python train.py --crop_scale_min=0.5 --translate=0.12 --norm="rmsnorm" --patch_size=[4, 4] --depths=[3, 6, 3] --num_labels=7 --optimizer="muon" --muon_scale="original" --momentum=0.95
Rows from block 5, named by matrix and row number. Each number is 500 + 40 x the weight over its row's rms, rounded and kept within 0 to 999. All counts start at 0. Numbers have three digits each. After the name is the row's rms in percent of the matrix's.
# f: depthwise 7x7 conv (model.blocks.5.mixer.f.weight, 96x1x7x7, trained with AdamW), a 7x7 kernel
f.12 080:530491497509476449449551527506499463448492510516538501474486499559551536567509506523556546537540516539549549568583571550542544487506536585541515530
f.13 077:471452486493471469529473418466488477465532512480508495481504562485424445407434477517523498465465499509533566537487463496528561586561513456467520551
f.14 070:573493507518530508514528501490517495487489494522486552522512555503535497560534511541510547511547523530521576604581596540542564546530537529540527533
f.15 069:416470507499527519513504518558541545547519544536559551547554550545504560530518532515501485524544578539508503497530541584550518434467467465555524503
f.16 086:547562494452508541574515546503469482495534532530519525490489511538559540567539514517475460489520528550567462466516502543560593447438488494526564549
f.17 081:539534513531520543513501507526504567565514479474532527508536491472465538524453468474516489482498431462450494481468467426433439482454424411429450469
f.18 059:576528492526501530571521471451453448453520494535485466474445492422505517500491528564493558528555537526542493557552544540551522494570572535515521522
f.19 088:491488482484486505493488454473451460458462447410418429449454484435446445432456470467483491478449494510491459483450454458491503462467462458477455504
f.20 070:533503440449459467440540504451464431413441545571489486425455494528512498491448478518520508476463479481506556572547525487488511547537494471444490542
f.21 063:584577490401435468456595533522470459458496561530527522499450484527517515497493466468540547509494500496512541583494472490524558532523494454491510506
f.22 090:575512497474453474477524504508460436464476470460453461434409432459455454479446417432448453505498467459498487463484503477488512561496491494509511544
f.23 103:497487470543551538507465443459502490495484492492481476454462461448442468462423458447457416426421442488474496447448464467502513500462446486463473510
f.24 096:482548558554547539498486528557594580548467473488524554574542493464474442458510479511505498492490487458465525507516535487435441519533543546474449459
f.25 124:409445453464457429442420429457486456452476423457475509465443465447434467511495487496456444499533514501477481475502534525483484478475500500522485502
f.26 106:455447403409473478477516482424412464504481509472422437479523507516489459459490540523521521505488492532539516526506476499529543517514503503518567585
f.27 061:481482500523512547488529507473524507505443538497514529482494414557518596585517508443564511554523468512505525506537516533536523554572566544540518570
f.28 127:526467493485520526507511495519482483516509515473470449468457460539497493430450458473557553550503502537548581557551523513564568542541552542542549585
f.29 091:540550560530498527506543545561514461489503492521538507497506477522480544530547512500548488490550564565535565519516548569582540567514512508529561581
f.30 088:553531540522557500482535530527511520489490560510460459492477483563548505455488492483580521529524562566505540520504524552562538512515544552582585552
f.31 090:486421443468487547553482456469481448456505493470513513470469486467468517537526514506401406462498466502506431422460499478531543466435477489496529546
f.32 094:453471469482489476494471475448437430417416459457475478421410427495492502508484459453499489473489460478479463470469486495475478455449444464500515512
f.33 053:535490535522468483473581579533522457492520526496516504415404450475448474511445408458498486476470461449454520496497465513499465507485512457465522434
f.34 081:548513472463431462503550504458454444465467513493487485482488488461534556563519478488504519514549497476432545526505519487483435522510485483438418373
f.35 080:518544523489495491515569569528508517497504565564547526499481475537531545549456489493547562532505442456495542533520462456473431489444440440445441458
f.36 137:495525534536525517516498477492505495516500452440435432417464465463444440446414454441469465471457437443457498482483472460476485513496459456451473499
f.37 099:499489465467465440445476488474476454446438511521502527479449467546564577583548507518512508525526535511511558528537531549540537568552550542547536520
f.38 083:519526513502491499441561566559545560549462519522496488444449406479448401418473441441510521477488483477465507468494517498506527489500496532530537531
f.39 136:502519495486466475476496518501496466478474473472461466445450462448448433433453448445478475432434462449440474470433455465477474446463458459460481466
f.40 099:459513531542545549520409440447479501523521458442423460483492516517489482474489490493488432413438470503480540466453435458474482497510449436468501477
f.41 120:476454454476481482473472439440447431429426464452461479453428429481487495504466453440466462455472481478467470462480472475492487480466472451446472496
f.42 091:439431480529543520497472459477545571556519498516502526581563536511503497510541533511519513482506515482474582567557525523481480582576553536522464487
f.43 095:531529519491528504517544541529504537545508499513515531545587579507550516521550568578422464492562563530559455497510508541507483438484496455500507443
f.44 071:525506544533496457432485463499495485468454497523540525515499481516515503521515480473489490439470501453451474467428462466455453446438388420431456454
f.45 074:512534537473463490468499506564504499489541473493523465456523556494463447437430484453462460440460465446394483454437448429487471484489459472475528509
f.46 085:555517433427449474445564529503445434429422572537478443432450451551551504491483476500519526488499513501509537518480521484503527522476474490535530524
f.47 096:518510505521501466467465462471504485434444491482463477445396435513554534485445430434503560578535486500485444466502490489486525467438476476475509555
f.48 087:424409452442441447443433440456462474509506458491488472486525543484468521506554587555488492509547555560537508478486529522493521491465459500513507501
f.49 070:504505484462504558589497462481461494559543445440446446480553566474465455492517488519507499449492518505500556544557574550519509578541524557517485502
f.50 079:488503498526528539497452475453498461514501455423411467479503516475459477487458479507521516488461489450444503476463460446434404483491457467455437410
f.51 119:551527500518508530520561569547536502520477556579579581536516476498529533565542540515532552545544554548532482514532506508487488489469516494473438433
f.52 083:481443459499525511500483431453479528580524464439500560532562503444443519533506496449446451496481457454447448473467480466465453475515456469464457436
f.53 084:506516487450466476449482490481405441430427483458443431431423435511502507508474440469495475484489445470497470469484448493472493455472470464504512464
f.54 079:493463464473465450449492523549535531517502482496539560564544537421404446499511517511412420453486537540547505467493478520513508539509514462499488565
f.55 094:459454477513514474496445455461501521494521400461497546537516514456488536573556539532523521557567541534518560534549559565532531502521528551541529531
f.56 086:489469492500544577576463468484469511552550520524493510477512534518520542538523537510548542544536535544538517511469505548571549501455423491541584579
f.57 080:506488458484486544498478503504482467496500483481488463506491517509480453448479455493486454465448445450483465423463453425408476469466450438422412457
f.58 088:416450513524553550539468451472505559556519491460525540555524516543525558594566480444508482469504505480450485486444451490462461509506498536560511534
f.59 108:540527506498448427423529521481490461456462476500486465465478504477481506495491483545510505475480432455491479499461440399427485478466473437414427489
f.60 083:455464436525511495435516518479544516500480519478443437453458483517486416411455457440479523474444456456454463508494475469478473428460515465485473449
f.61 096:453496544591539450419483494466511497440426457489453454454423405469459458442471453473522476479462489482484529496488497505513529522482474460479488518
f.62 106:435420427460469478459438424466476443433426497508520485457476449495497505507486462468519543523517524496518525548552530521476516553560565524537501514
f.63 117:553556558558552553523530544552554566557513529496511556556543523492487512541546504491505483501487496454444487486496490472431492479442456434439436499
f.64 101:573549545566561559540531539526549503511504518513511526502503504533518515518528521475543542543566619575534485511496550578508483453495490535532489496