python train.py --arch="convnext" --norm="rmsnorm" --activation="gelu_tanh" --inner_norm=false --kernel_size=7 --num_labels=7 --residual_init="zero_last" --muon_scale="original" --orthogonalizer="polar_express" --adamw_lr_other_params=0.0018 --batch_size=256 --epochs=59.4 --lr_schedule="linear" --final_lr_fraction=0.05 --warmup_steps=2360
Rows from block 5 of a small multi-label image tagger, named by matrix and row number. Rows with one number belong to one neuron. Each number is 128 + 24 x the weight over its row's rms, rounded and kept within 0 to 255. All counts start at 0. Numbers have three digits each. After the name is the row's rms in percent of the matrix's.
Before each neuron's rows are labels from the 100 images, of 14848, where the neuron reaches its highest value: "peak at" is the part of the image that holds the peak; "top examples" is what is common among them. Only what is clearly more common there than usual is listed. The data: aerial photos of the United States (SatlasPretrain). In brackets: how many of the 100.
# fc1: MLP up (model.blocks.5.mlp.fc1.weight, 384x96), inputs 0-95
# fc2: MLP down (model.blocks.5.mlp.fc2.weight, 96x384, transposed), outputs 0-95

peak at: bottom right (46)
top examples: building (84)
fc1.1 128:135105184140107172124135097151093133150101136087147176173111140137121154149089118127151145137152071121154128109137129108138105135113104143111120116138180116112105113168109099137129114126153123148109165164081125128117179096101137122115125129137113176135080144131102087144137147122141134136
fc2.1 114:191109135124104083099142172099069139111132172117127150105128111126129134148112121158113129145141142138105109105134152120132146157101114113122156182160151143120088088108107152146140133110096111116148119152145117116129162089104136122106162137154132177157163115117137118132080115095171141126

peak at: top left (63)
top examples: building (88)
fc1.246 111:095121160158147156123122139110053122149134154143134095152155150097148117149089151113167122127142127109101166120163111133187137163107163110120138128193145148141143134115138065100117125085159155132129112095122132150125144129117137118118106145160157142137155135092119133143129106108137114104
fc2.246 114:118097101128159110133094119147100146111112142167143098118120109117085139094154115169099126129094120139091134195120123177095120141146141118156137142124140106159103135135117124135126137105120086138114145134124118136104100112104136103137116129157122137125102130113100201137092120136068077090

peak at: bottom left (48)
top examples: building (88)
fc1.195 141:133139148152102154110115054114100082142119135115112115098086110136141122142159113125098112163150130168130123096117155141118141120056106142153104154143108170137123104143113129132094126148126147120175164150114155102117154142153116140120136126133197114133100139133125145120181118122111101137
fc2.195 142:131142163106124112096099132118102126173152182085098116065152123154127139148139125098161130127133151101178147140083125141142124133103114160130111180106132159086135180109094147138100097155115123142110148123111167146105094128126105135154117141100138107133123111132176148125101138131147112127

peak at: top right (34)
top examples: building (87)
fc1.341 154:153148175116143122106131151129088135108122143115141127124092113114117127117167092125153133129095149116112104181136182151099115104129138141121097123120096153157118146120074170142133133139099107157109131123160151150119109146103115127103127134121113160113135083206087133099116100138116167096
fc2.341 143:125115144151158139176134143121152108116123114130130093164179148167143144077133122102124139149168133155114142158149159124123143136153134119151115137136089123145149102106129145134139094146106138124139135160158102171171106136126129131124091161088103156145092174160130168127145149063144156143

peak at: top right (36)
top examples: building (91)
fc1.359 156:147109152145126136197085142111130130101113136140142098119132115098107114104132064142126143185127127113105142157127104135165092112143150145116136103129085127147122122080147158131117133130123160135125124110132129135131077156094125103113135131117086154116113152143170144171078146170120121089
fc2.359 143:111093183124060098149128084137150159134137145106080147131195126118124123117114127146128151157124132115139115144112160096105132132157127147138145108135142118102124063118121124143168117114164148136091135076137137141131112176121118122124174111116172154151118105141108122120116137136114135161

peak at: bottom left (68)
top examples: building (96)
fc1.70 144:123098147116174127133113147119160112087094122097125147120111123149125119129091108123125084140108173123107145111138129131130046116164146123146122123104099089141143127137140140150151176139141102167128120126114155127150147109101093123179117152133117141118109116186129097135102109076163162138
fc2.70 148:118133128155135116128170109137104097153143155146106134122099108102112132111160100123119079121168102140119163136108114085151110115147111131123082098145152140117119096111177124120138138100152156144149136116119118094113170167127135120135123128042130134173114123083141087099136139157150159131

peak at: bottom right (40)
top examples: building (88)
fc1.99 133:062146156144134097116131079122129120133126132146134127183102119135126146085110090106139130098130098149105120094108155134122111151156120119120149163108117123132120113140150123114122085117134212121144145130089149119143135110119116120109120111092117113149145113165104173114152113096179160162
fc2.99 126:123130134124137146122122092179136132138106149125103076099148157128190112123128137153137142082142100111156129139057089148117155109072147125111118140163131157166147135145117132142169144118134083130161116111100126142087148096135118094129139179161131101109119140095145141139134130137128135136

peak at: bottom left (56)
top examples: building (95)
fc1.213 141:134106142127133067155137124106142105144142106112109138117099119126164135160089122099125090085123129145162149101124163169143054148120127121155102114131128114142140112140147129117140127125148130152106081132146165155081137165150143118117122063108143150140125106179138106103149151091138128116
fc2.213 147:124091148104136137128147104159151080142140114152113133109134149097123086181125107139077113148139101149174109149132169100122137166121123116172126119135121169094140154108150159140152143110110155136167128158090135156135120170166152147153142124122123129128132135078084162119152123097118109112

peak at: top left (65)
top examples: building (84)
fc1.83 123:118098162119157104175140128117062135145108131084122115110110107138127115154147162138125127166097101117102194115091121123088106126122103101146136144102126159089142138139110089130088123111131145170137125145164129095129126124145134129146136106110175092146126160119103155140135150110093123082
fc2.83 127:094101105147115097088077116174093093122154150161111095142130122123102091136142117119113094142103169127102174122132110153130117140124131122142115131129091140153122152119109149152114151137128118134143073116115095094094141149146160081158163142079171114118143123133107139109127098140108089113

peak at: bottom right (45); bottom left (42)
top examples: building (94)
fc1.35 190:159120172141134125128109116121126102130128143116123146137131176132120125070093158131129099164133124130142132143096122093129088139121113132094139151117156088097113112184129154192108167114100104093142130155102109201131159114116121109135127147124101109145131122085128098137086131160128133108
fc2.35 162:128137121097129112150096143138122117127121133104109121133120169128099139160112148113094153120098139092163123176131148161120103089115136154147085135134117163138115129121152085111147108166134121117118066153071103163064134137131153116124111149144113123113108151168114102142168137098140168157

peak at: bottom right (33)
top examples: building (97); park (25)
fc1.291 139:109140147126137118127139121128129087084123125149118062137153117129139143042166124107183123147097135119143160166165147115123117117116147122144111145142148121141123129146119161127141119125155111171069123118093156128120127096124148162167140103113132122174161115095098156106143120142106122106
fc2.291 137:102108139099173184179061111101112125110150143136134166109109106121123154141103151103113120109143131138109126108149095099137100108155130137157099138106103131156151107148137103094133140113110157089121113124142129143158109184096128138116137163096155131148099146146106120186126115114160150133

peak at: bottom right (36); bottom left (33)
top examples: building (76)
fc1.52 114:133120174100130164131162087143151088113136136123142156106128148157121140106138078160124123113092131143127153150081124168153166147110092110102099139119137126116078128110106113109134107174151159123128119132144149106108110123089139128159114100111140127127135145097110098048142136119148095102
fc2.52 109:154125108132164145105114091105127129103132118173156104130157095136109120135097144138099144146167129107115120193162106127160083142146144125100154121151126140143137128143155144147113055077085085136129149112136164079115145122108138133106135151155110113152172142106109151141120121126128125148