From a checkpoint of a small multi-label image tagger.
Model: 1.56M parameters, 64-pixel images, arch convnext, norm rmsnorm, activation gelu_tanh, patch size [4, 4], depths [3, 6, 3], widths [48, 96, 192].
Training: muon at rate 0.012, 23600 steps.
Data: trained on aerial photos of the United States (SatlasPretrain), 101725 training examples.
Rows from block 3, named by matrix and row number. Rows with one number belong to one neuron. Each number is 128 + 32 x the weight over the matrix's rms, rounded and kept within 0 to 255. All counts start at 0. Numbers have three digits each.
# fc1: MLP up (model.blocks.3.mlp.fc1.weight, 384x96), inputs 0-95
# fc2: MLP down (model.blocks.3.mlp.fc2.weight, 96x384, transposed), outputs 0-95
fc1.89:179149172108115147102193121135106178049167070159146114135135168083103142088153127110090190070182114145169110114173135052166187164074154141155158170108134103112131101140139099094077094151134114012092071180205130093230093075162180121138082113134143059177120025093150083045108113199166128182
fc2.89:100133154103126127088148122175190142162086199167121119127166215150130180114119115141098094068117166137140158130220143122165091070084101149191112130155122137130063100156086181092143141189047130143123165179088092112119144109123142140108089140192047080111126111184133119112172101104041154118
fc1.90:125139151177118128064148095197124113099224156068157205154104116145132177166138152157081106098091131179075083179135110092164147143158072145138136187108086121173140091083148084108125095130189071130148131063101161094130100125113134093147139169108129127164123176140101150137122143113183114040
fc2.90:177155132171138126046165211111071100134072109103118083152108102060145139098139139077177198113169113141108096085128186121126140145142126093168137090095143135142087096136102085118135134128135147130150146111122136165110162126060171200126181176143154124091062156144123190174171132114057109173
fc1.91:131133130129101139143124126148125111124142147130144126131132104141137137120127136129134133138128125126124136144134132129134115138121111145120121113134127132127132132123124137121119136124138098125128136130137144142121122113130134114130127139139120138129135127122137107134134113121133128135
fc2.91:128132062141115133139140127116097147117113136121114125115136135123134137131124133140107128128120122131131129124159132122135139128127135122126118127124122165117132132112130133136128122149120137131122114149128128139123117141115123097114143129117126141127124140130116139147142130131121130138
fc1.92:137127143124140101122134121144120157184138124070153169174112110088118083115130120159158144152140097091114086077121172168126143132167140136082153158137078157138139109097108108150156120145138126130120169160142157163161076159083094103172112156087161098121122131125124134145138123077113120109
fc2.92:123096054135113144115131142147117167157084151107086138163141130129135107136106138159122092093099119130145105157067138112117114138098141148102129121120129099152118181128128124111130127040143117119095143131111126161152105155158136165143130089108151115139129157107151137108105143140117137137
fc1.93:082176123121094155169149136140148115136111184079098171132072095112122106078115138120178108118092155109112144168127152142126174119095105139156099053106089129063161194112141129141111102197123145131122125125093139134108105067131158127154160127172120138111147114092173123116120088135097094124
fc2.93:144125124141148105101095120094111124122108103091108149077143105111162154115122120067091097093153084105118131144118084121121082191136148108113112130159092214120104116112130133138131094166120132101137125162146135095163129114149129086107183146140181124169101135130127135057112145111167178129
fc1.94:128115103133098113118116105124159120124162092109118124109100108125166158139145121144126107087174126100125115095180112182138149121184100139129137096116130132158114116108128138161117107157139135126134156168131102132144110116144131124132161146120134087160124085103112117122080073145102129073
fc2.94:135104072124128123102118139111134135119082151126109133138149152131108134161135096188110104122109141193103149110170136108100147111098147135096141097108124123136109124133124156115077093101143173101108126118124113158124135144129193147097126144128095148167143103105124149094094106148150123154
fc1.95:140125138111150134107166128109128118142124130090129152127115121132118140102124129123134132130121116085133158116128127107096140162160127141125127113103130120107120155137138120152161125111163121126117113128141144157129133149135139114126086129139171143121131103139116118102139179102104137137
fc2.95:122167079151114137148113158111132157133140147097092117110092141115134118145100136140125114124116106085161147156141096136121137134137121144107115141112140151146124154094141112109152122143131109155153101122131149163124111117126161100142152098174163107136145125143119102134110169126144100123
fc1.96:149147149157106111071099190067192101041121108113118116120136106087111099152179160135097114109180114126059189095143150185202086151162119138116106146077130081162143143134120085166133120162106169071192119149159122186134172082125167146108108068122103155083146054184080073141073200165122103082
fc2.96:122099103115115133137099158123170144043162123093146130052111116113125131179177212116099085125154169148068092083154087094118088131129155097163119077107174184124110157145144087143101144107155119102174143100126059117128162151079079111119115176166146096136173165135153110145170115106133124174
fc1.97:143143123163080088155075176175117104152099139122145128122089100137148117095118137118104132146146128049145164166151138093134139099127150125088135077115117123099135171171185075166082122189112154189143154097137140158115116121152150173120098136136097138127108091136125116100081142115117125150
fc2.97:098162085141140094130097093149111139066164135106175086112116137154094142124108138148110149159126137143163152167163116100136173150163090090092082133097130156084099132056116139127147127131125130176129106115153083135120123088127161070121139184163156108135087111151100148098152086126131100182
fc1.98:141113085144126127126097176154169119099121113122123124118121150125152142120159141125136166144108150116145136144122128173120162165111114107155110144075120124131129177181079148116140112117108117149144158144131169124113103107111133121133124144138163137106091153130112108131071152125105110158
fc2.98:168141091110127114152147146103122111140090106107133144130120125134056168129129160081096163132126090127100143120187124094162092152126153141159141133127126159139101093126128142149129134120125115150144087134129111143173170097133121102147157106121142127132149150093161156141107113119127097124
fc1.99:129120122083133104107148110153173141124086115106122121153156154117103112065087143153099172224174152069114097148139133129166121137124113149115182139122166163151115168169153141128164107164115139187107129107133136122165153162117122137163101121132158121034106138122156118103152158075072146164
fc2.99:166091080164152078099191159142121132116179154084114051166131151121099104087206124196118114151148141127123130094115173132090134070150122129048130136143158165086142061101121147143127146124119130085114108099134087139083150104165079139147163157159104148134080106173087083160141213095149144179
fc1.100:108161117089150093081138106139137133166112115146120121150088100126144127119093148140130136159158107132111132097157141134120147070132086083156113153078099104163135130158162125109070216083171109162129130163163117127145082153072113098116076113069144107087149085151066118167106152103130108121
fc2.100:117115109124142052069176138129175171138170118130109148134113176153131136212103117109133130118099139146088114152179160110158071165088078098130156104150122116090112085092146159151152098162193092055128165156141179116128132140120121102116104124169113166142140054158126092092108179168156146125
fc1.101:108186165130114116099139074188103138160116177057108158116129066131127143156181153131120153148144144089167096123167158118136138104051104132076131100075123171163203165138171105111135119098126123140192123133186135124198138161142101150128142118135111107119072160177128121120125114106135156111
fc2.101:093129127150100123073244155148120147101128129143125144106145103176197131196108134190127135146162155167146112169149115138117196069125195127141127107147065106065178124123102164177115118074102128062104091106090093164170107131136037088144068133156108146142123145123114155162077155089057179091
fc1.102:146131133112150145106111099095137156127151122075125077048151106074156121117152090163125180131118131106125160096138122124123144128125106175105141157092156118140156083107138164169099097132152151124148100169124126122135074165121145137150093143146154081114133115072181132113114126112145128091
fc2.102:067070082149111150118152151108163143134114125172126171141142092134126112150113133172106088138136121173144135116101109112100079147148180111120083112100103096178130205109095121130147114095143125131164066132104120146119081125098161170069137152134089114115107087132081077117185117116167087137