python train.py --dataset="aerial photos of the United States (SatlasPretrain)" --isotropic=false --norm="rmsnorm" --nesterov=false --epochs=59.4 --weight_decay=0.03
Rows from block 7 of a small multi-label image tagger, named by matrix and row number. Rows with one number belong to one neuron. Each number is 128 + 24 x the weight over its row's rms, rounded and kept within 0 to 255. All counts start at 0. Numbers have three digits each. After the name is the row's rms in percent of the matrix's.
After each neuron's rows are labels from the 100 images, of 14848, where the neuron reaches its highest value: "responds to" is what is common among them. Only what is clearly more common there than usual is listed. The data: aerial photos of the United States (SatlasPretrain).
# fc1: MLP up (model.blocks.7.mlp.fc1.weight, 384x96), inputs 48-95
# fc2: MLP down (model.blocks.7.mlp.fc2.weight, 96x384, transposed), outputs 48-95

fc1.185 124:134138167088134148173144148087128148116092101132137131126132099114148100135137166132114104111099140134098145147155163100151075073162108135161104
fc2.185 126:129108074092128109131138171086164187132152165113070144121124150117115135090130160138114151138169167132131116108095126137111155116146100137137132
responds to: railway

fc1.46 111:107143112113102123134117126126104134117050095142084110138164156095150156132148120172116146131072140183147141134109122157123119112073108147157141
fc2.46 116:167121109136132173150203120156111114148124100130171143156115131108144127154097124124165125109135083098111112144132139105113124100105089127134136
responds to: building

fc1.270 110:114131149157110083123130109122119126130097125123161116163162109162112126116125167175181142154135145165126140135177105146155081161116153139107093
fc2.270 120:099151120126136120099103171098139145144119098078089145121121133127099160117107123093076133134145115126127142128153127102082131127104135166091190
responds to: railway

fc1.183 072:159106138177124073120131141104152137159151185103121128134126133113154136145122118135117140128092113109125115134119101103109139115132128068101098
fc2.183 072:150109114086119115133120118142175079127117145118144117165144124153117132104104098138097106166112111164091127132148122090076128130142127162144138
responds to: river

fc1.338 114:117124127137166137116101161129155099126075103158174136129160098145158118171154143142120136131122108169141139074121126120158104130151115163126146
fc2.338 105:127122119122099120149145133115119131116137132104165148098060102143192144129101124121098077113178091165131136161164139097137142129100145096122148
responds to: river

fc1.234 081:125163134135145075135143154122106130134156162143099108141117150129151140103181119131093113148141099084107089166143114134098102075141109142096146
fc2.234 070:164150133144120091118082125159188132156148157153155110123114102061158126131099087153124129135143134077114150121107093106142116143133134166130144
responds to: building

fc1.378 075:103159114147161150140169100122115092124173119125113146139109154106132162116113125138106141155135114171142113114130131175152153188124137149140115
fc2.378 068:104153101107151118124146144166057134113153114117116096178101154102123135112115122170120127153126154160165114110090131146205127092111089136106089
responds to: building

fc1.369 100:147126124155121124166142079092127115157104139114113125141131155150065149146142149146126106150163143109130115120097138119167094151117128135136148
fc2.369 103:122102124154112086156134107108190122134087107097088125143137167100112127104126102170073105132160125153108103135134172089116115120081140130094079
responds to: railway

fc1.278 112:127119143098130141110108121116089108128117130131125186091179113147139107077186119160106150104148116120119136142141136126138129135147139099118135
fc2.278 097:135120123127103112100105147098137136144100142127101153120110153164116086140153184123078148138130152139145092169122112111122163113104139151140144
responds to: railway

fc1.200 101:132129129190111101081115108145169123141111193137138127125132140114168107135127140138141114138121120145129141146126129112143130100117171120132110
fc2.200 088:100116108123086160134144110141151134109080154148157108123130116122123109119114181075128159144131107150086144155131130128087106133125097131101149
responds to: river

fc1.253 100:133124148115124148121100145093104138138122143129119110144143130126084126170157057134124109159143118075099083088149126124147146120108153128201137
fc2.253 105:125159113113142161064125097123108131156130153104146121117152129152158145101135156074075097135099141153126132129152145122153100132157128146160095
responds to: building

fc1.307 113:145103105102136122125117089138125141084134135183124157147152153151137093164160116141125163144122142159114101113140110163141144130097087133144110
fc2.307 108:135108116097116122162176110131130159132137137114133129104115090106175144117095125111134120115137140090152166102136102158142097158144151153123117
responds to: building

fc1.379 090:126123110122153096104108153146104121104144092133151122144109084146105130097150122149126137149131119120150105127104168116078138102166140135121138
fc2.379 091:135139149104164075153123110105079106129141120129143153167107099161147142155117121155094165148151129155156127156131116115145132129103100156118113
responds to: building

fc1.6 115:147125124189120174143180085067133144115123131163136107109118115134135134139117124125137133121148089137162104120094079096122139142120085153181119
fc2.6 108:162134136101139123108160160142110167112177133087137136106120105105108106153090105140112153144092128103091086122074090125161125116098127123107142
responds to: building

fc1.193 087:138128104079128141122138132138135150103128130148141118178080101155140136170146130132074145150099118131142102119158055105104142115137103107138106
fc2.193 093:173158139105117120153120109120148126088141126130120172115119096138102106126146116139095110180107122142160159160126103139128120151131144115120131
responds to: building

fc1.365 096:156141097136103144116136132150107139145118157105143100165133119150102147091121158157158116111137108143131110148159135126076132066135152125132095
fc2.365 103:103111101119133151109114129093149092081136159163102142143144137119109190083129118163091131179105122087127091133124100096110157147137141166143159
responds to: railway

fc1.217 120:143128136167124133106117115099131156173113114136119111107139085090117134091128121149133098145151147072100144127171127154130143132091095127099155
fc2.217 104:129156140120146107108142155147127153157112134137144098155117110111094116130123118158078159137122104162126123163106092171174138125116147105093107
responds to: building

fc1.311 086:067113161132117157133124131114168134142144112126160155146149106128188121134126164139173099120121144138113138120152132130154133078114124115153135
fc2.311 091:125122097115147113142166090098124143129097132098144155114112124115140125128112140117101128188190093145085135115115099119130145118128133097124109
responds to: river

fc1.216 109:149117159094144105146081140114118151105152170128147125103122179114125126132176134151147126148130127104135084120062112113070161156153148142092146
fc2.216 100:125176162159165156138091098144148097154088160114145135099134179174108148123156149116115137111123145089154123127144154095140166140136124156109126
responds to: railway

fc1.272 117:128158081153144179132139119147144101131148129169137111108148130127144132104131102100137101143109096179098107152089147122138145162146093139152140
fc2.272 100:148152124079169145155126145159106104135159157090122172149118127156177115131077144136099139129135072134107132128141088137116119110123093185131111
responds to: building

fc1.226 103:118141145100144121141139156087075135109149166132131182096117141140142094148143124136129133107155084137134138159092077129091157131161130119142160
fc2.226 087:121100128147159145137093166151152117139136159155123111115135126181110137122171178096154145123128118137112129141102116097136183090141114166125132
responds to: railway

fc1.370 107:116138094146147124123083119149136120124101172075157157193113138079138105165143128139152090147110152088108133134115128163125138130129091145151122
fc2.370 093:141103130102118130119159105105127124133097137131132133085095116152186144087142138084085112153151120169093151142143127093138125141117123143134091
responds to: river

fc1.353 069:138147115093155124148121135115124135094157136132132116138127146133096103167114103120135152111114118134136128179152071097155130145153136147152100
fc2.353 067:155142131116099124159170096132168128113143162117093127097177181132091145131188137086111154157143103125141113146112143151142141128144122146138118
responds to: railway

fc1.260 097:155155121111141134153130080127121141099132132130135105043140121130129104187110108159113160104133107126143150145121078113135124101115134093125072
fc2.260 094:151124134120116127154101126123130107130113167178092130124112132116125126140138147154138106146152133108146121138104104151154137151151143134096131
responds to: railway

fc1.215 083:115135126174196139131153151130132090086127114133100127140137152115105190140179163125141121148101135147116143113146104102129123151154109136130183
fc2.215 095:140101113166139125144152149142103117157140098147086132128100165148147127107139143119096128148133142126146124118122117126111142103094131154144145
responds to: building

fc1.250 112:127139125137054110089115106168084110131110164109150132160162126121109167135160151135105124173145120133150156139148124154138096112129152148160113
fc2.250 118:127106116125146122081089127096133093094124157130148136169133093114115156082148151160098146100131099091115118143114091175145127143111166182130142
responds to: railway

fc1.221 112:078102093129099110098151144115144132076129115155127134122140117163152124122078080117130156133094175139092092126130129121185145153107173162117129
fc2.221 102:128115101102141156146120142120121130140129125141157090185141131122114107107110102144166150131157121118150134147120109155159161142147112141102088
responds to: building

fc1.2 106:143142143133116132131125122133135151132120115157178132175099114109148102117126117176095162154129151100161130159124128125152107116135087148150154
fc2.2 113:133145103118112129150131169106105131108174120142139143141092099126152188089097157142145114145149080129098107152110101123108154117140149115114126
responds to: railway

fc1.232 106:142117137136082122113141123157123130133130160121155095130120160152138124120158145130149116160119167123136122128177073117128140130105068150106141
fc2.232 100:128118103112156166176068120092111125126129178118130117114118112133164113125150136100166135103118109090106122167138150162133087120134118146133124
responds to: building

fc1.205 092:143124130136134106124140138133080155119115168124152162088134123161151134106182089151132154079130127135150128140108130119136166071136161088154109
fc2.205 085:110103110165133080111104134173137109141109172141133152169104147169106132149136127136125134113145131125136147116116081065090160119145127168123123
responds to: railway

fc1.285 099:140124163092145137096169101120100105138124119106129099119131115135121075140101113170096121107119125137144158153114098146130106082153094133082118
fc2.285 100:111117086148092081148108171120136112104120128127160132143140146110088158090162173119171111169113114150118112146110139125105138120142145145080153
responds to: railway

fc1.26 115:092127133134177119111155129125160144095136113159101098125164142153147136107115156145150151118129117128162154141133116095127106136098094134101132
fc2.26 109:112119160122123147146128117142133102115136129157120144104152136153100146098115187127096148176175147102114149156135116161180143122125117105135161
responds to: park

fc1.209 108:067142127146158132135151140152135145063132151157139117177122139132135126080148151124141152114127161134163154103105131149161171167132105127126161
fc2.209 117:083136140148134145180101092091126118139161122139105129105143149162114146090144170141113171171148153128075149118116119138168125121116149099165160
responds to: park

fc1.366 107:109136125163093114096152162115190118131122157140114154104117121144159156179115147139124114115132102121112088113127131099181122110118113074148110
fc2.366 108:128133137089116156119148133122175135145082098140183124173146104167136125130113161090111113159161119172080145111103103128116102151124091131140174
responds to: river

fc1.186 096:086117153174143112068157066125125111087125135117108130104144144168128105127114163146115145128120121133118087128161154103144146144129153135137112
fc2.186 092:052108106126067166104115149163136136140123136139130146125165104148125170125139154112133117171197131152152165093107130153148140127107093124144117
responds to: park

fc1.306 096:147141130148114131158152139124112130155163177128117139065127132122097087126143144172109108143152138133131116184064117101156141106134131115146129
fc2.306 092:120096131102150143154124158150161123116094183115138105137125192100095152141144136148125149122113135113109111119141139083134121125156126148085143
responds to: railway

fc1.274 113:131142100127133146159125123105143115114130134131099151186145097109107120139095150095136130143139110154138134118114101142097081062121108165185132
fc2.274 116:110136157103102158129128118139079131149170144083140164115166114103109175096140153137149161103110154101114167141090136142124142096139118166120130
responds to: building